{
  "arch": "unet",
  "model": "image colorization model",
  "dataset": "crops of objects in photos (Visual Genome)",
  "train_examples": 61751,
  "image_size": 40,
  "crop_scale_min": 1,
  "horizontal_flip": true,
  "translate": 0.06,
  "rotation_deg": 5,
  "color_jitter": 0.1,
  "task": "colorization",
  "loss": "l1",
  "norm": "groupnorm",
  "activation": "relu",
  "weight_standardization": false,
  "channel_attention": "se",
  "widths": [48, 96, 144],
  "blocks_per_level": 1,
  "block": "basic",
  "attention": true,
  "upsampling": "pixel_shuffle",
  "init": "small_normal",
  "residual_init": "none",
  "optimizer": "adamw",
  "lr": 0.0022,
  "beta1": 0.9,
  "beta2": 0.999,
  "eps": 1e-08,
  "grad_clip": 1.0,
  "steps": 10300,
  "batch_size": 256,
  "epochs": 42.7,
  "lr_schedule": "poly",
  "final_lr_fraction": 0,
  "warmup_steps": 200,
  "weight_decay": 0.4
}
Rows from block 5 of a small image colorization model, named by matrix and row number. Rows with one number belong to one channel. Each number is 50 + 10 x the weight over its row's rms, rounded and kept within 0 to 99. All counts start at 0. After the name is the row's rms in percent of the matrix's.
Before each channel's rows are labels from the 100 images, of 14848, where the channel reaches its highest value: "place" is the part of the image that holds the peak. Only what is clearly more common there than usual is listed. The data: crops of objects in photos (Visual Genome). In brackets: how many of the 100.
# convs0: first 3x3 conv (model.mid.2.convs.0.weight, 144x144x3x3, each kernel summed), inputs 0-143
# convs1: second 3x3 conv (model.mid.2.convs.1.weight, 144x144x3x3, transposed, each kernel summed), outputs 0-143

place: bottom left (25)
convs0.50 037:49 44 48 37 50 44 40 47 51 43 51 80 53 55 51 46 47 37 57 49 36 49 42 57 56 54 49 47 36 48 58 46 54 50 49 58 58 20 53 50 46 62 58 26 40 53 64 76 51 37 56 54 50 51 53 37 44 60 44 48 46 49 75 32 49 40 50 43 47 61 48 48 60 57 73 52 47 55 80 55 63 51 47 50 54 66 60 46 48 53 46 51 51 49 62 50 54 35 58 53 54 63 64 65 53 42 56 60 45 54 63 55 46 56 49 43 50 50 49 59 58 40 55 48 49 51 63 67 51 76 67 66 54 75 59 67 53 50 53 55 64 61 53 67
convs1.50 037:50 51 49 51 48 63 49 57 43 64 47 46 46 55 45 52 47 46 27 72 52 70 74 67 47 41 35 72 50 72 50 76 46 49 74 47 53 66 57 55 44 48 51 62 53 48 51 45 51 38 41 68 61 57 57 54 47 50 62 55 73 51 53 52 62 57 52 55 51 65 61 63 45 56 34 52 51 47 48 50 41 59 53 51 36 37 45 56 54 50 44 55 63 27 38 72 77 55 51 66 42 54 50 33 53 52 50 53 53 32 45 41 50 49 50 48 57 24 52 39 32 46 39 40 50 33 42 46 48 51 46 50 52 48 50 52 51 55 50 54 48 46 54 42

place: bottom centre (33); bottom right (29)
convs0.44 045:45 40 46 43 39 45 34 51 52 35 56 41 53 57 49 46 41 37 53 39 30 48 44 42 46 44 55 45 26 45 52 37 45 47 43 47 55 44 48 53 43 53 58 40 34 42 60 60 51 57 62 55 38 51 59 48 45 69 40 44 38 49 78 21 45 44 48 38 46 60 51 47 84 55 65 50 53 61 60 62 59 59 48 49 62 63 70 47 47 38 56 51 48 55 57 42 45 47 52 48 54 60 53 75 51 42 56 44 46 56 37 59 47 39 75 51 47 57 50 48 59 35 57 47 51 53 61 62 52 58 75 54 52 59 52 66 49 49 54 60 60 67 54 68
convs1.44 054:50 54 53 51 39 58 41 54 33 62 44 42 35 56 48 54 48 44 30 64 52 65 71 73 62 24 52 71 50 65 56 69 45 51 67 49 63 76 66 58 37 46 51 47 58 48 62 49 51 39 42 68 53 57 52 58 38 43 54 53 60 51 54 55 64 53 53 49 47 61 56 58 41 53 32 52 52 49 44 41 27 54 49 45 49 37 36 52 51 51 44 56 62 41 55 74 66 45 53 58 37 61 48 42 57 52 66 62 56 34 42 37 49 48 43 48 59 36 50 33 45 34 41 28 48 27 45 49 47 50 55 53 51 51 51 55 55 52 52 56 45 47 50 52

place: bottom left (35); bottom right (29)
convs0.32 052:50 38 50 48 66 50 47 50 42 81 41 68 42 67 43 50 49 51 52 45 44 48 50 44 66 55 59 50 81 49 56 50 54 53 49 43 45 54 51 49 48 40 34 50 84 45 48 54 53 62 54 47 52 48 99 52 50 50 51 52 56 49 42 64 56 53 50 49 51 86 48 48 56 44 49 53 56 43 55 56 54 52 51 53 52 51 49 50 57 53 76 51 50 48 48 49 52 59 53 50 47 47 60 58 53 50 50 71 51 51 79 52 52 55 29 52 70 47 50 63 54 42 50 49 49 52 54 44 52 64 45 53 53 51 51 48 50 52 53 52 53 52 57 51
convs1.32 031:51 48 51 48 51 54 46 65 51 65 48 40 50 47 44 54 45 43 31 69 53 60 68 64 67 64 49 66 52 67 46 77 46 47 68 51 62 59 41 35 52 39 58 44 51 47 59 51 49 32 40 60 58 58 45 55 43 34 52 48 60 51 49 49 54 48 51 52 49 55 30 51 46 54 35 51 51 43 42 51 47 51 51 48 18 40 41 46 52 53 43 53 59 43 37 62 56 66 47 55 35 55 45 20 64 55 48 58 61 27 42 37 51 41 36 58 71 48 53 46 22 31 41 45 50 35 44 43 47 51 44 46 44 51 48 49 48 50 49 62 39 44 46 38

place: top left (26)
convs0.71 046:57 44 53 44 62 50 45 61 47 62 47 25 22 65 41 45 46 54 58 46 38 49 32 50 48 57 53 38 43 46 42 56 70 43 48 45 48 58 64 46 51 52 45 49 75 42 49 48 51 47 76 48 50 49 88 65 42 42 56 39 48 45 34 58 50 57 49 43 42 62 58 52 69 44 63 52 49 49 63 57 52 46 49 49 42 53 52 51 47 56 67 53 51 48 54 35 34 64 67 50 55 50 60 74 58 51 56 54 54 54 55 52 42 54 30 75 69 49 47 60 59 50 47 51 48 51 63 62 53 60 50 53 50 59 34 60 48 48 51 39 67 55 51 57
convs1.71 037:51 56 51 38 39 47 42 40 37 55 44 43 42 51 46 53 50 47 31 68 49 62 56 60 45 39 27 68 46 59 51 52 46 41 66 48 51 65 57 66 40 36 22 71 42 46 57 37 50 38 43 52 56 53 54 60 60 47 60 58 67 50 49 52 59 58 53 62 51 63 57 67 56 61 35 57 48 39 47 58 42 58 60 57 54 37 42 65 64 52 43 57 60 49 42 69 55 38 49 58 35 42 46 37 61 52 42 59 61 33 48 43 55 47 44 38 60 34 54 49 34 42 43 16 53 38 49 51 53 61 59 48 56 61 50 60 54 63 57 38 49 50 60 55

place: top left (29)
convs0.94 094:54 45 53 53 61 52 57 50 54 57 50 45 61 66 51 51 40 55 54 47 42 49 48 43 75 66 58 49 94 48 43 52 64 46 48 65 60 59 46 59 59 53 63 62 46 53 65 72 55 47 50 57 53 53 89 53 66 49 52 52 59 53 61 82 54 49 52 56 59 47 63 53 64 53 47 52 54 51 39 63 48 54 52 53 52 49 55 56 54 60 37 49 49 62 53 79 54 64 70 49 51 63 54 52 54 61 62 84 57 51 48 52 49 55 54 63 59 57 52 48 46 60 52 57 50 54 43 41 51 52 48 56 55 56 51 61 53 53 53 45 52 47 53 50
convs1.94 040:51 49 52 52 54 55 55 51 49 52 48 43 47 64 51 53 49 45 12 56 54 57 88 59 39 54 27 63 48 69 47 60 48 49 87 48 48 64 49 65 53 50 49 64 44 49 41 48 53 48 44 57 54 53 40 48 37 40 54 50 67 53 49 47 51 53 53 51 52 56 45 56 52 49 41 48 53 38 43 47 30 56 44 50 24 46 45 51 45 51 48 55 68 46 36 55 75 64 48 72 54 36 51 45 54 56 48 49 50 41 42 45 51 48 42 39 49 38 53 41 16 48 45 36 49 40 39 42 51 46 44 48 50 47 49 47 45 49 50 37 41 44 51 40

place: bottom left (28)
convs0.39 035:49 48 46 46 52 47 38 46 57 46 51 50 51 54 51 47 46 37 58 45 32 46 45 48 59 51 51 48 18 46 52 33 54 49 45 66 70 44 48 51 50 58 66 28 38 51 62 86 51 34 50 57 50 56 59 41 47 64 43 49 46 48 85 32 48 39 47 38 42 68 48 43 63 57 65 50 48 57 74 59 63 52 49 48 55 60 61 50 48 48 36 49 50 57 58 53 50 43 61 53 54 65 67 61 51 43 56 63 48 53 60 53 48 57 52 49 50 50 51 56 56 46 55 50 49 53 65 66 48 66 69 57 51 65 48 62 49 51 55 51 58 58 53 80
convs1.39 041:51 51 50 49 43 57 46 59 41 61 50 43 45 59 43 51 45 39 25 66 53 65 80 64 43 46 27 73 48 73 52 69 45 50 74 48 55 68 52 66 42 47 49 60 55 47 48 44 49 35 43 66 61 57 55 58 44 46 59 58 74 52 51 52 61 58 53 56 50 65 59 64 51 58 36 53 60 46 45 50 38 64 52 58 48 45 48 54 55 49 46 57 68 36 36 68 76 50 50 70 43 47 51 39 54 52 51 51 55 32 40 40 50 47 54 44 60 30 50 38 37 43 42 34 50 35 40 47 48 53 50 51 54 51 50 51 51 53 51 53 50 44 60 45

place: bottom right (46); bottom left (28)
convs0.51 150:45 53 40 46 45 53 42 48 47 39 50 41 58 37 53 44 44 52 35 53 49 50 42 54 40 37 34 51 60 52 42 57 36 45 63 41 40 44 40 49 51 37 42 42 39 40 52 40 47 41 48 42 43 51 69 52 72 70 62 71 62 72 66 69 63 67 71 59 63 80 79 64 57 52 41 48 47 48 54 52 51 45 50 47 41 45 49 49 49 48 41 49 50 34 34 56 39 52 40 52 39 49 51 36 49 42 38 56 42 44 48 45 50 44 29 46 40 46 49 44 43 41 47 48 50 47 34 32 38 50 39 40 46 38 46 39 44 41 42 44 36 39 41 32
convs1.51 193:54 37 49 42 43 40 42 57 58 54 43 35 53 64 43 55 33 34 32 59 53 64 62 51 53 57 47 60 43 56 39 59 49 51 64 45 53 53 42 50 47 47 57 56 53 43 42 49 56 45 38 44 49 58 30 46 40 32 43 34 41 47 39 28 29 50 53 31 26 33 31 34 71 58 40 48 54 38 45 53 55 64 55 59 42 53 52 57 50 58 47 63 65 53 40 59 66 66 39 60 62 47 44 44 76 56 50 44 75 42 37 52 53 49 37 50 50 52 56 40 48 50 48 37 54 48 35 39 62 46 48 58 62 55 49 52 47 58 66 47 58 50 70 41

place: centre (35); middle right (33)
convs0.58 062:51 49 44 39 62 52 44 43 47 52 40 06 51 57 49 48 43 43 61 44 29 46 34 49 64 64 56 43 84 40 56 34 72 54 44 53 65 45 53 52 55 46 51 42 65 48 60 64 49 52 59 48 53 50 47 46 45 41 46 39 51 44 32 42 45 45 48 41 35 50 39 45 52 43 47 47 45 43 41 48 43 37 45 47 35 51 49 41 43 41 62 47 44 55 60 54 43 40 50 46 51 51 63 54 49 41 48 70 37 45 39 41 45 36 26 48 72 38 46 51 49 32 46 41 44 43 55 54 49 69 53 74 49 68 52 61 43 46 49 53 58 59 50 46
convs1.58 043:51 53 50 51 72 62 54 45 24 38 48 49 44 25 53 53 52 57 50 68 55 63 45 85 60 40 32 66 52 60 48 57 46 49 61 47 61 63 63 40 53 49 54 51 35 48 63 53 49 42 43 55 57 52 61 42 49 53 61 55 67 52 51 59 70 46 54 52 55 62 67 57 35 54 43 49 26 43 44 47 49 44 53 43 38 35 32 45 62 52 44 56 50 32 54 63 58 41 49 61 35 63 49 32 53 56 53 70 55 31 52 39 50 46 51 31 59 40 50 45 40 48 39 41 48 33 43 44 41 57 36 50 48 42 49 51 51 48 46 44 39 46 43 46

place: bottom right (32)
convs0.119 064:49 38 46 50 42 47 35 43 40 67 37 42 54 55 56 50 44 40 48 38 34 47 47 45 71 52 50 50 76 45 48 39 53 46 44 49 68 54 48 54 55 35 54 50 38 36 77 63 54 60 53 65 44 48 79 46 45 46 43 48 44 51 37 43 55 36 52 38 43 67 47 46 65 50 52 46 53 53 63 59 56 48 50 54 45 52 65 51 53 46 55 50 48 53 46 92 48 56 73 51 58 66 48 58 54 54 53 94 44 50 41 52 48 33 49 46 48 47 48 63 54 40 58 49 49 52 45 52 52 63 53 55 53 56 56 55 55 51 55 54 51 57 62 45
convs1.119 043:50 60 51 64 75 72 54 51 38 47 45 44 47 48 62 56 45 62 50 53 57 63 41 71 70 51 49 59 50 47 44 54 43 43 55 50 56 60 45 44 58 53 55 52 27 50 55 67 62 48 44 67 59 53 57 48 64 46 65 52 69 52 58 65 72 54 55 48 53 55 65 54 50 45 44 41 35 41 43 45 50 48 48 46 18 45 44 44 49 51 44 57 56 45 56 65 48 63 50 56 53 74 49 44 57 56 55 61 58 43 47 43 49 52 39 48 49 56 50 49 07 64 45 53 50 49 29 34 52 47 32 46 52 42 44 51 43 49 53 38 49 42 43 32

place: bottom right (35); bottom left (33)
convs0.20 069:50 51 47 45 59 49 51 55 44 84 43 55 44 63 48 50 48 62 52 45 44 50 49 51 63 53 48 51 64 49 46 47 48 52 49 48 47 58 49 51 49 40 45 47 67 48 49 47 52 67 62 50 53 49 99 53 53 76 57 54 65 53 55 68 66 58 52 52 54 84 68 51 65 54 49 47 46 45 47 52 57 40 50 51 40 50 44 50 50 49 59 51 50 45 42 63 51 53 57 49 59 47 57 58 53 58 39 70 50 50 59 49 45 56 35 58 60 48 50 54 47 45 51 54 48 61 24 41 50 49 37 46 50 40 46 46 49 48 50 39 49 37 52 23
convs1.20 030:51 47 50 42 21 21 33 65 54 48 52 39 61 54 43 52 46 44 53 56 47 57 73 47 65 67 57 54 48 52 44 53 47 53 51 49 53 51 43 52 51 41 56 53 51 48 65 59 57 65 48 48 48 50 19 51 24 16 39 40 37 45 46 37 27 35 52 44 44 35 18 41 52 51 43 48 40 48 46 51 42 45 54 45 51 45 41 52 55 55 48 53 55 53 52 57 38 63 44 46 56 50 46 51 68 57 53 57 62 48 38 50 52 41 38 51 55 53 57 39 12 51 45 36 52 51 42 46 48 53 48 48 47 50 47 58 46 52 46 43 45 49 48 50

place: bottom left (34); bottom right (32)
convs0.33 062:51 39 47 48 60 49 55 58 48 61 50 72 47 64 48 49 50 68 54 48 46 50 50 52 57 68 47 53 75 51 46 53 58 54 50 48 42 57 48 50 55 51 44 53 68 50 48 45 51 66 74 43 56 50 82 58 66 71 54 59 59 54 80 70 55 55 50 61 59 78 71 50 62 56 48 46 49 52 78 64 66 43 53 51 48 52 51 53 51 55 62 52 49 43 37 48 50 59 52 51 54 43 64 51 55 63 47 72 50 52 56 52 47 62 27 63 72 50 51 55 53 48 51 58 50 54 35 44 50 46 41 47 54 42 53 50 53 50 52 47 51 48 51 26
convs1.33 029:54 46 49 35 32 11 41 55 58 49 55 42 56 35 40 53 47 37 41 59 46 54 68 55 52 53 38 51 46 55 42 44 48 59 57 52 53 51 44 61 38 43 56 52 58 46 59 57 49 57 52 51 57 51 36 48 46 29 34 43 41 50 24 41 39 42 53 50 42 28 00 46 53 58 47 49 42 46 46 51 56 49 62 57 39 47 47 61 59 53 50 53 56 32 51 54 58 46 40 55 58 52 45 51 66 54 44 60 64 46 49 55 55 42 34 53 65 44 57 41 20 47 52 45 56 57 35 45 50 54 44 51 49 52 47 56 46 54 54 33 48 46 53 48

place: bottom centre (35); bottom left (33)
convs0.70 049:58 44 45 44 62 46 44 58 51 94 63 60 48 75 28 41 46 47 53 41 40 49 49 39 52 44 63 48 35 48 52 51 46 49 43 29 41 59 53 49 48 41 34 55 60 43 36 48 50 62 85 33 53 45 71 51 57 62 51 48 53 48 34 44 66 60 48 47 59 73 58 49 70 51 55 53 50 53 49 49 57 51 49 46 57 57 49 46 51 45 65 50 50 77 48 48 49 60 48 45 56 36 60 63 56 51 61 60 48 56 48 51 47 56 41 58 71 47 48 59 58 28 54 47 50 58 62 57 50 40 51 48 50 51 34 45 41 50 50 53 54 61 52 54
convs1.70 031:53 48 50 35 24 38 43 57 42 62 49 41 38 40 37 53 47 40 33 70 48 61 63 65 45 32 39 67 50 68 50 53 46 54 69 49 51 67 56 48 35 25 41 47 66 47 54 38 48 43 40 52 52 55 30 44 50 30 39 50 57 47 40 35 44 44 47 51 45 46 26 55 47 66 36 65 57 52 43 52 49 55 60 58 65 35 39 61 62 51 42 56 63 38 47 57 55 47 48 60 37 49 47 31 55 52 36 54 63 35 48 43 50 42 37 53 72 38 54 52 43 33 43 43 50 37 55 54 50 58 56 50 52 59 50 60 55 55 51 61 46 52 62 60

place: bottom right (39); bottom left (31)
convs0.35 065:54 37 51 34 47 50 44 62 49 87 50 64 45 71 41 49 43 52 53 47 42 50 47 50 56 73 53 53 61 49 55 48 57 53 50 42 46 60 48 47 46 46 41 39 71 53 48 52 50 63 69 43 50 48 99 55 61 61 52 57 58 51 39 51 57 58 51 52 74 72 60 51 33 48 43 46 48 44 39 33 50 50 49 50 49 46 44 48 47 44 60 51 50 46 45 35 43 58 46 52 56 44 51 56 51 49 36 57 54 54 65 51 47 40 40 65 68 48 50 60 50 41 49 52 50 53 41 38 51 41 44 46 48 34 37 41 37 49 49 41 51 43 49 44
convs1.35 036:52 50 50 43 27 25 33 48 57 44 50 41 55 47 46 54 52 43 51 48 50 52 58 37 56 58 58 52 49 49 45 45 50 53 47 49 48 48 40 66 46 45 50 56 44 47 56 58 54 64 48 44 50 47 19 48 26 25 30 33 30 48 48 37 27 15 48 40 40 31 17 38 52 48 44 46 45 49 42 46 42 44 48 42 57 45 43 48 42 56 39 51 53 70 53 55 46 59 46 45 55 33 44 48 62 56 66 50 75 54 47 49 54 43 37 47 61 46 55 47 67 39 45 30 51 47 42 45 51 46 46 50 49 54 44 49 44 50 48 41 44 48 46 50

place: top right (42)
convs0.0 134:43 65 52 56 45 53 50 37 49 35 48 50 43 48 52 57 60 51 42 53 57 49 50 63 56 57 34 50 59 50 43 69 47 47 51 56 48 43 49 51 45 59 41 60 43 58 50 57 48 55 47 59 39 46 68 57 63 76 55 67 66 62 65 63 62 61 60 69 70 75 78 61 41 42 47 42 39 43 46 46 44 34 48 47 38 44 44 49 48 43 54 47 48 41 43 55 56 53 51 48 50 50 45 39 50 55 48 60 36 46 49 43 46 46 38 37 43 35 47 44 43 37 47 44 48 42 26 30 40 53 29 29 48 39 43 46 42 36 45 35 41 35 44 22
convs1.0 117:51 39 50 39 16 41 40 57 49 60 52 43 51 64 37 53 34 37 40 68 55 66 69 66 64 53 54 58 46 62 42 76 49 55 59 54 60 54 65 41 52 46 71 53 64 49 52 55 47 53 45 50 45 56 45 49 34 47 33 36 28 48 43 35 36 50 50 33 26 42 38 40 51 58 40 41 56 49 43 52 52 52 57 47 45 41 45 51 53 53 44 60 59 44 45 69 60 59 44 52 53 52 46 45 61 50 60 55 61 36 32 43 49 39 29 60 63 46 54 15 51 53 46 45 52 36 42 48 53 55 48 54 50 49 52 55 52 52 55 63 49 51 56 45

place: bottom left (37); bottom right (36)
convs0.22 058:52 47 50 49 61 50 46 64 45 79 43 48 43 62 48 51 48 53 53 44 42 50 48 46 64 60 45 50 75 48 46 38 51 49 47 56 46 57 50 49 44 47 48 42 58 46 47 42 50 57 65 49 51 49 99 50 56 69 57 55 66 53 40 52 68 60 54 49 61 90 73 50 51 50 48 48 46 44 39 44 49 48 49 49 46 51 47 46 46 42 40 50 50 45 46 55 49 60 67 48 52 46 59 57 52 54 27 65 52 52 38 49 46 63 49 61 61 44 49 57 48 49 50 50 49 53 32 44 51 46 49 47 49 51 31 54 41 48 49 35 50 49 48 28
convs1.22 041:52 48 50 45 23 24 40 53 51 34 51 40 46 49 40 53 49 44 51 52 47 52 56 51 62 60 53 53 49 56 44 35 49 54 51 55 55 40 43 59 53 46 56 40 52 48 59 61 55 55 51 55 45 49 24 42 34 22 27 30 26 48 33 36 27 24 51 39 41 25 11 31 51 47 48 40 37 45 43 46 40 44 50 46 48 44 38 52 49 52 44 53 53 53 56 59 47 50 43 48 60 40 43 55 65 54 55 58 67 44 47 46 49 44 34 44 56 50 58 40 48 45 46 38 51 48 43 41 49 48 36 51 47 51 47 56 45 50 46 40 44 45 47 50

place: top right (28); top left (25)
convs0.97 197:60 54 58 62 57 61 56 61 53 57 53 51 51 59 56 58 59 61 41 52 53 51 50 59 46 48 40 52 56 49 43 53 39 43 50 46 48 51 40 50 49 49 50 60 46 50 54 43 51 48 43 51 52 47 88 72 79 71 70 72 65 67 70 77 74 70 65 65 78 80 78 69 48 45 46 49 43 48 51 44 53 45 49 47 46 46 46 47 52 52 47 50 50 45 40 52 54 47 54 49 50 52 55 40 50 53 48 55 52 53 55 51 48 57 56 51 53 51 51 49 48 50 49 51 49 54 38 39 44 38 40 41 44 37 38 41 42 44 44 37 43 38 43 39
convs1.97 342:48 40 48 38 36 41 48 45 51 47 41 39 41 55 39 56 40 32 37 62 57 62 67 56 44 61 36 61 47 64 36 51 45 54 67 54 52 59 56 63 49 46 44 53 55 47 41 43 54 48 41 50 53 55 33 36 35 41 33 45 48 47 28 33 39 43 53 44 32 40 33 40 53 42 40 40 53 31 39 45 36 59 46 56 49 47 47 56 48 61 43 62 66 44 42 48 63 52 42 65 55 41 44 49 73 57 43 45 68 33 37 42 56 45 30 43 50 34 54 30 48 38 40 38 51 42 32 35 61 51 43 49 61 45 43 49 45 57 59 39 50 40 59 31

place: bottom left (38); bottom right (29)
convs0.26 073:51 55 50 48 60 49 48 54 40 72 41 38 42 65 50 55 51 59 51 43 41 49 49 51 68 58 39 51 64 48 41 40 44 52 49 49 45 54 46 49 46 41 43 59 61 52 41 45 51 54 54 43 47 48 99 51 49 82 62 60 59 57 58 47 69 61 57 51 56 91 74 53 55 58 44 49 45 45 55 56 60 45 49 49 41 48 41 47 49 49 52 50 51 38 37 55 49 50 55 49 63 42 57 65 53 61 38 67 51 50 47 49 44 58 42 57 64 36 50 55 49 37 49 50 47 56 35 46 51 52 44 42 49 43 40 44 53 48 50 39 49 45 48 25
convs1.26 058:50 45 49 44 18 25 35 52 53 46 49 43 57 46 47 51 44 47 58 50 57 58 61 53 50 56 58 48 53 53 41 45 47 53 51 51 46 51 45 56 55 46 54 48 47 48 60 58 56 64 51 50 45 47 13 37 32 23 33 32 37 42 42 16 20 27 49 36 37 31 27 36 54 42 46 38 42 48 45 47 39 41 47 43 47 49 44 44 45 55 48 50 56 54 50 44 35 55 43 45 59 60 45 53 67 53 53 50 65 50 49 49 50 45 30 53 51 53 54 42 24 46 48 44 49 48 45 47 51 43 48 47 48 50 46 56 47 46 43 41 50 50 38 44

place: bottom right (25)
convs0.9 058:47 28 46 47 39 44 46 52 50 59 46 33 52 51 42 44 42 37 54 36 32 46 46 36 70 75 51 48 67 45 51 23 62 54 35 55 51 51 54 53 47 53 49 40 47 47 69 54 51 62 65 54 47 51 63 44 43 25 45 42 46 45 22 78 48 40 46 38 38 27 44 46 51 40 62 50 54 52 61 51 49 46 49 53 53 59 62 52 49 48 61 49 47 64 46 70 48 60 57 48 65 54 40 48 54 58 43 91 43 50 54 51 44 46 51 43 48 49 47 56 56 49 53 44 47 44 56 61 54 66 56 58 55 58 58 62 55 52 53 56 55 62 60 58
convs1.9 047:49 56 51 53 69 74 56 49 29 63 49 45 44 45 51 55 50 60 40 68 58 69 57 79 55 36 44 74 50 61 50 72 44 53 70 47 50 68 58 40 46 40 48 60 49 47 51 50 52 46 43 56 60 53 61 47 52 56 63 63 78 51 57 62 71 54 54 55 54 71 80 61 53 68 43 56 49 53 50 56 71 53 59 55 45 42 49 58 69 52 47 57 61 35 41 60 63 55 50 69 44 51 49 36 57 54 50 59 60 44 51 43 51 51 54 52 60 49 52 57 40 63 48 61 50 49 41 44 51 69 47 51 55 51 49 58 52 55 53 63 52 50 55 46

place: top right (31)
convs0.30 162:44 57 59 62 43 53 55 49 56 39 44 38 62 42 61 58 50 62 38 52 53 48 51 47 51 70 39 47 53 51 36 59 49 39 51 57 57 49 46 54 50 57 52 46 37 50 63 55 46 55 52 59 43 50 66 56 62 60 64 66 65 70 61 67 67 54 69 61 65 67 74 67 45 47 47 40 43 40 39 41 39 44 45 43 42 48 50 42 47 37 36 47 49 51 45 59 42 61 55 48 59 57 36 39 52 40 54 44 45 43 42 43 47 43 38 39 39 44 47 41 40 46 44 43 45 41 20 27 45 37 37 39 41 42 38 48 35 41 42 33 38 36 36 28
convs1.30 122:53 51 52 35 07 39 33 60 49 64 52 40 56 66 47 55 33 34 33 70 48 67 61 52 64 47 53 56 34 58 49 65 50 47 58 50 54 56 58 43 25 36 56 53 62 46 53 48 42 54 46 49 48 58 46 54 37 43 35 47 31 52 45 32 39 61 55 40 30 48 43 45 52 59 40 55 58 44 43 48 52 61 61 44 40 39 47 65 50 54 49 61 59 47 43 72 64 65 44 52 52 49 43 46 61 46 61 54 65 38 32 53 55 34 55 57 58 44 56 31 47 51 50 43 59 38 48 52 54 54 56 57 49 62 55 49 55 55 62 60 50 55 63 48

place: bottom left (33)
convs0.24 053:52 42 48 48 70 51 48 49 38 72 42 67 41 74 44 50 52 59 58 46 40 48 48 51 54 49 57 52 81 51 57 50 52 55 50 44 48 49 47 48 46 44 35 51 91 45 44 51 51 56 52 44 54 47 96 49 49 56 50 51 58 50 43 55 61 51 51 49 50 86 49 46 59 45 48 57 56 44 50 61 49 50 50 55 51 53 44 50 54 54 78 51 50 37 49 55 53 65 37 50 47 41 63 55 53 53 44 74 51 50 64 50 50 54 22 53 66 46 51 60 55 36 49 48 49 51 51 51 54 65 47 53 56 51 54 55 52 53 56 53 53 57 57 49
convs1.24 036:52 41 51 53 37 52 42 65 52 69 47 42 53 55 44 52 47 41 37 66 53 61 62 65 63 65 45 56 50 67 49 74 44 43 62 49 60 62 38 37 56 45 57 47 53 46 54 58 50 38 37 56 60 59 51 64 37 32 59 42 57 51 53 50 54 50 54 52 48 50 37 53 47 55 34 54 53 43 43 53 38 54 50 51 23 41 47 47 47 53 43 52 58 42 47 66 51 69 45 55 35 62 48 19 63 54 50 53 64 28 40 41 49 38 38 57 77 48 52 44 11 38 41 52 48 38 43 43 51 44 47 49 47 55 48 45 48 48 50 66 42 45 50 42

place: top right (29)
convs0.91 187:58 62 54 63 65 60 58 61 54 59 54 60 54 59 54 52 61 69 44 54 59 53 53 62 53 55 42 57 66 53 42 59 41 48 53 46 50 65 47 53 50 50 47 58 53 51 51 48 53 48 47 51 56 50 82 60 77 70 66 67 67 62 79 77 68 64 57 62 79 74 74 61 42 48 50 49 46 46 50 41 54 45 50 49 44 51 48 47 49 50 46 52 52 41 40 54 56 54 59 53 56 49 56 42 50 55 47 55 50 53 52 51 49 55 40 52 57 46 50 53 49 50 48 49 50 50 35 27 47 34 38 45 46 34 36 39 38 47 48 35 46 39 48 33
convs1.91 201:50 45 50 42 25 41 50 56 59 54 47 42 48 60 38 53 36 26 32 61 52 65 70 56 40 58 34 57 47 69 43 54 48 52 73 50 46 53 50 61 47 45 44 50 57 48 39 40 52 50 44 58 49 55 25 43 38 36 34 47 49 50 27 35 37 48 52 41 36 41 24 44 60 46 39 44 61 33 44 50 40 63 50 61 37 50 58 61 45 52 49 58 67 37 35 46 67 58 46 67 60 46 47 46 59 54 36 39 62 37 39 48 54 43 41 51 46 35 53 36 33 38 46 43 52 48 41 44 59 49 49 49 58 51 48 46 47 54 58 47 52 45 63 33

place: top left (41); top right (30)
convs0.74 051:47 53 47 48 56 46 39 46 44 41 44 36 48 57 54 48 43 35 43 36 16 47 43 34 36 33 44 46 15 45 46 17 36 45 42 36 45 45 51 43 43 52 47 33 19 45 49 53 48 43 59 44 45 44 38 43 45 50 42 45 50 49 53 30 42 42 50 39 43 46 43 46 56 44 46 44 46 38 27 43 42 36 45 47 35 49 51 40 46 36 44 49 48 43 48 37 40 48 40 46 50 34 58 50 47 23 44 30 42 47 37 44 41 27 57 47 52 46 48 41 45 43 48 43 45 46 52 41 47 43 54 41 47 49 41 43 39 42 45 42 45 51 43 55
convs1.74 032:51 49 50 46 49 29 46 36 44 34 51 46 43 24 51 52 48 52 58 46 42 41 25 54 85 54 50 48 52 37 48 31 52 46 36 52 62 51 62 56 40 51 60 29 37 47 67 62 52 53 52 58 45 47 36 38 53 48 35 49 36 51 37 44 50 36 49 45 48 32 38 47 37 43 52 48 25 37 45 37 44 44 50 41 36 48 41 47 50 50 49 48 34 48 71 65 42 30 48 35 50 73 46 62 57 44 56 69 54 44 50 49 51 45 46 38 46 47 54 25 37 51 49 48 53 44 40 45 45 47 42 49 44 51 45 53 46 47 47 31 41 48 45 48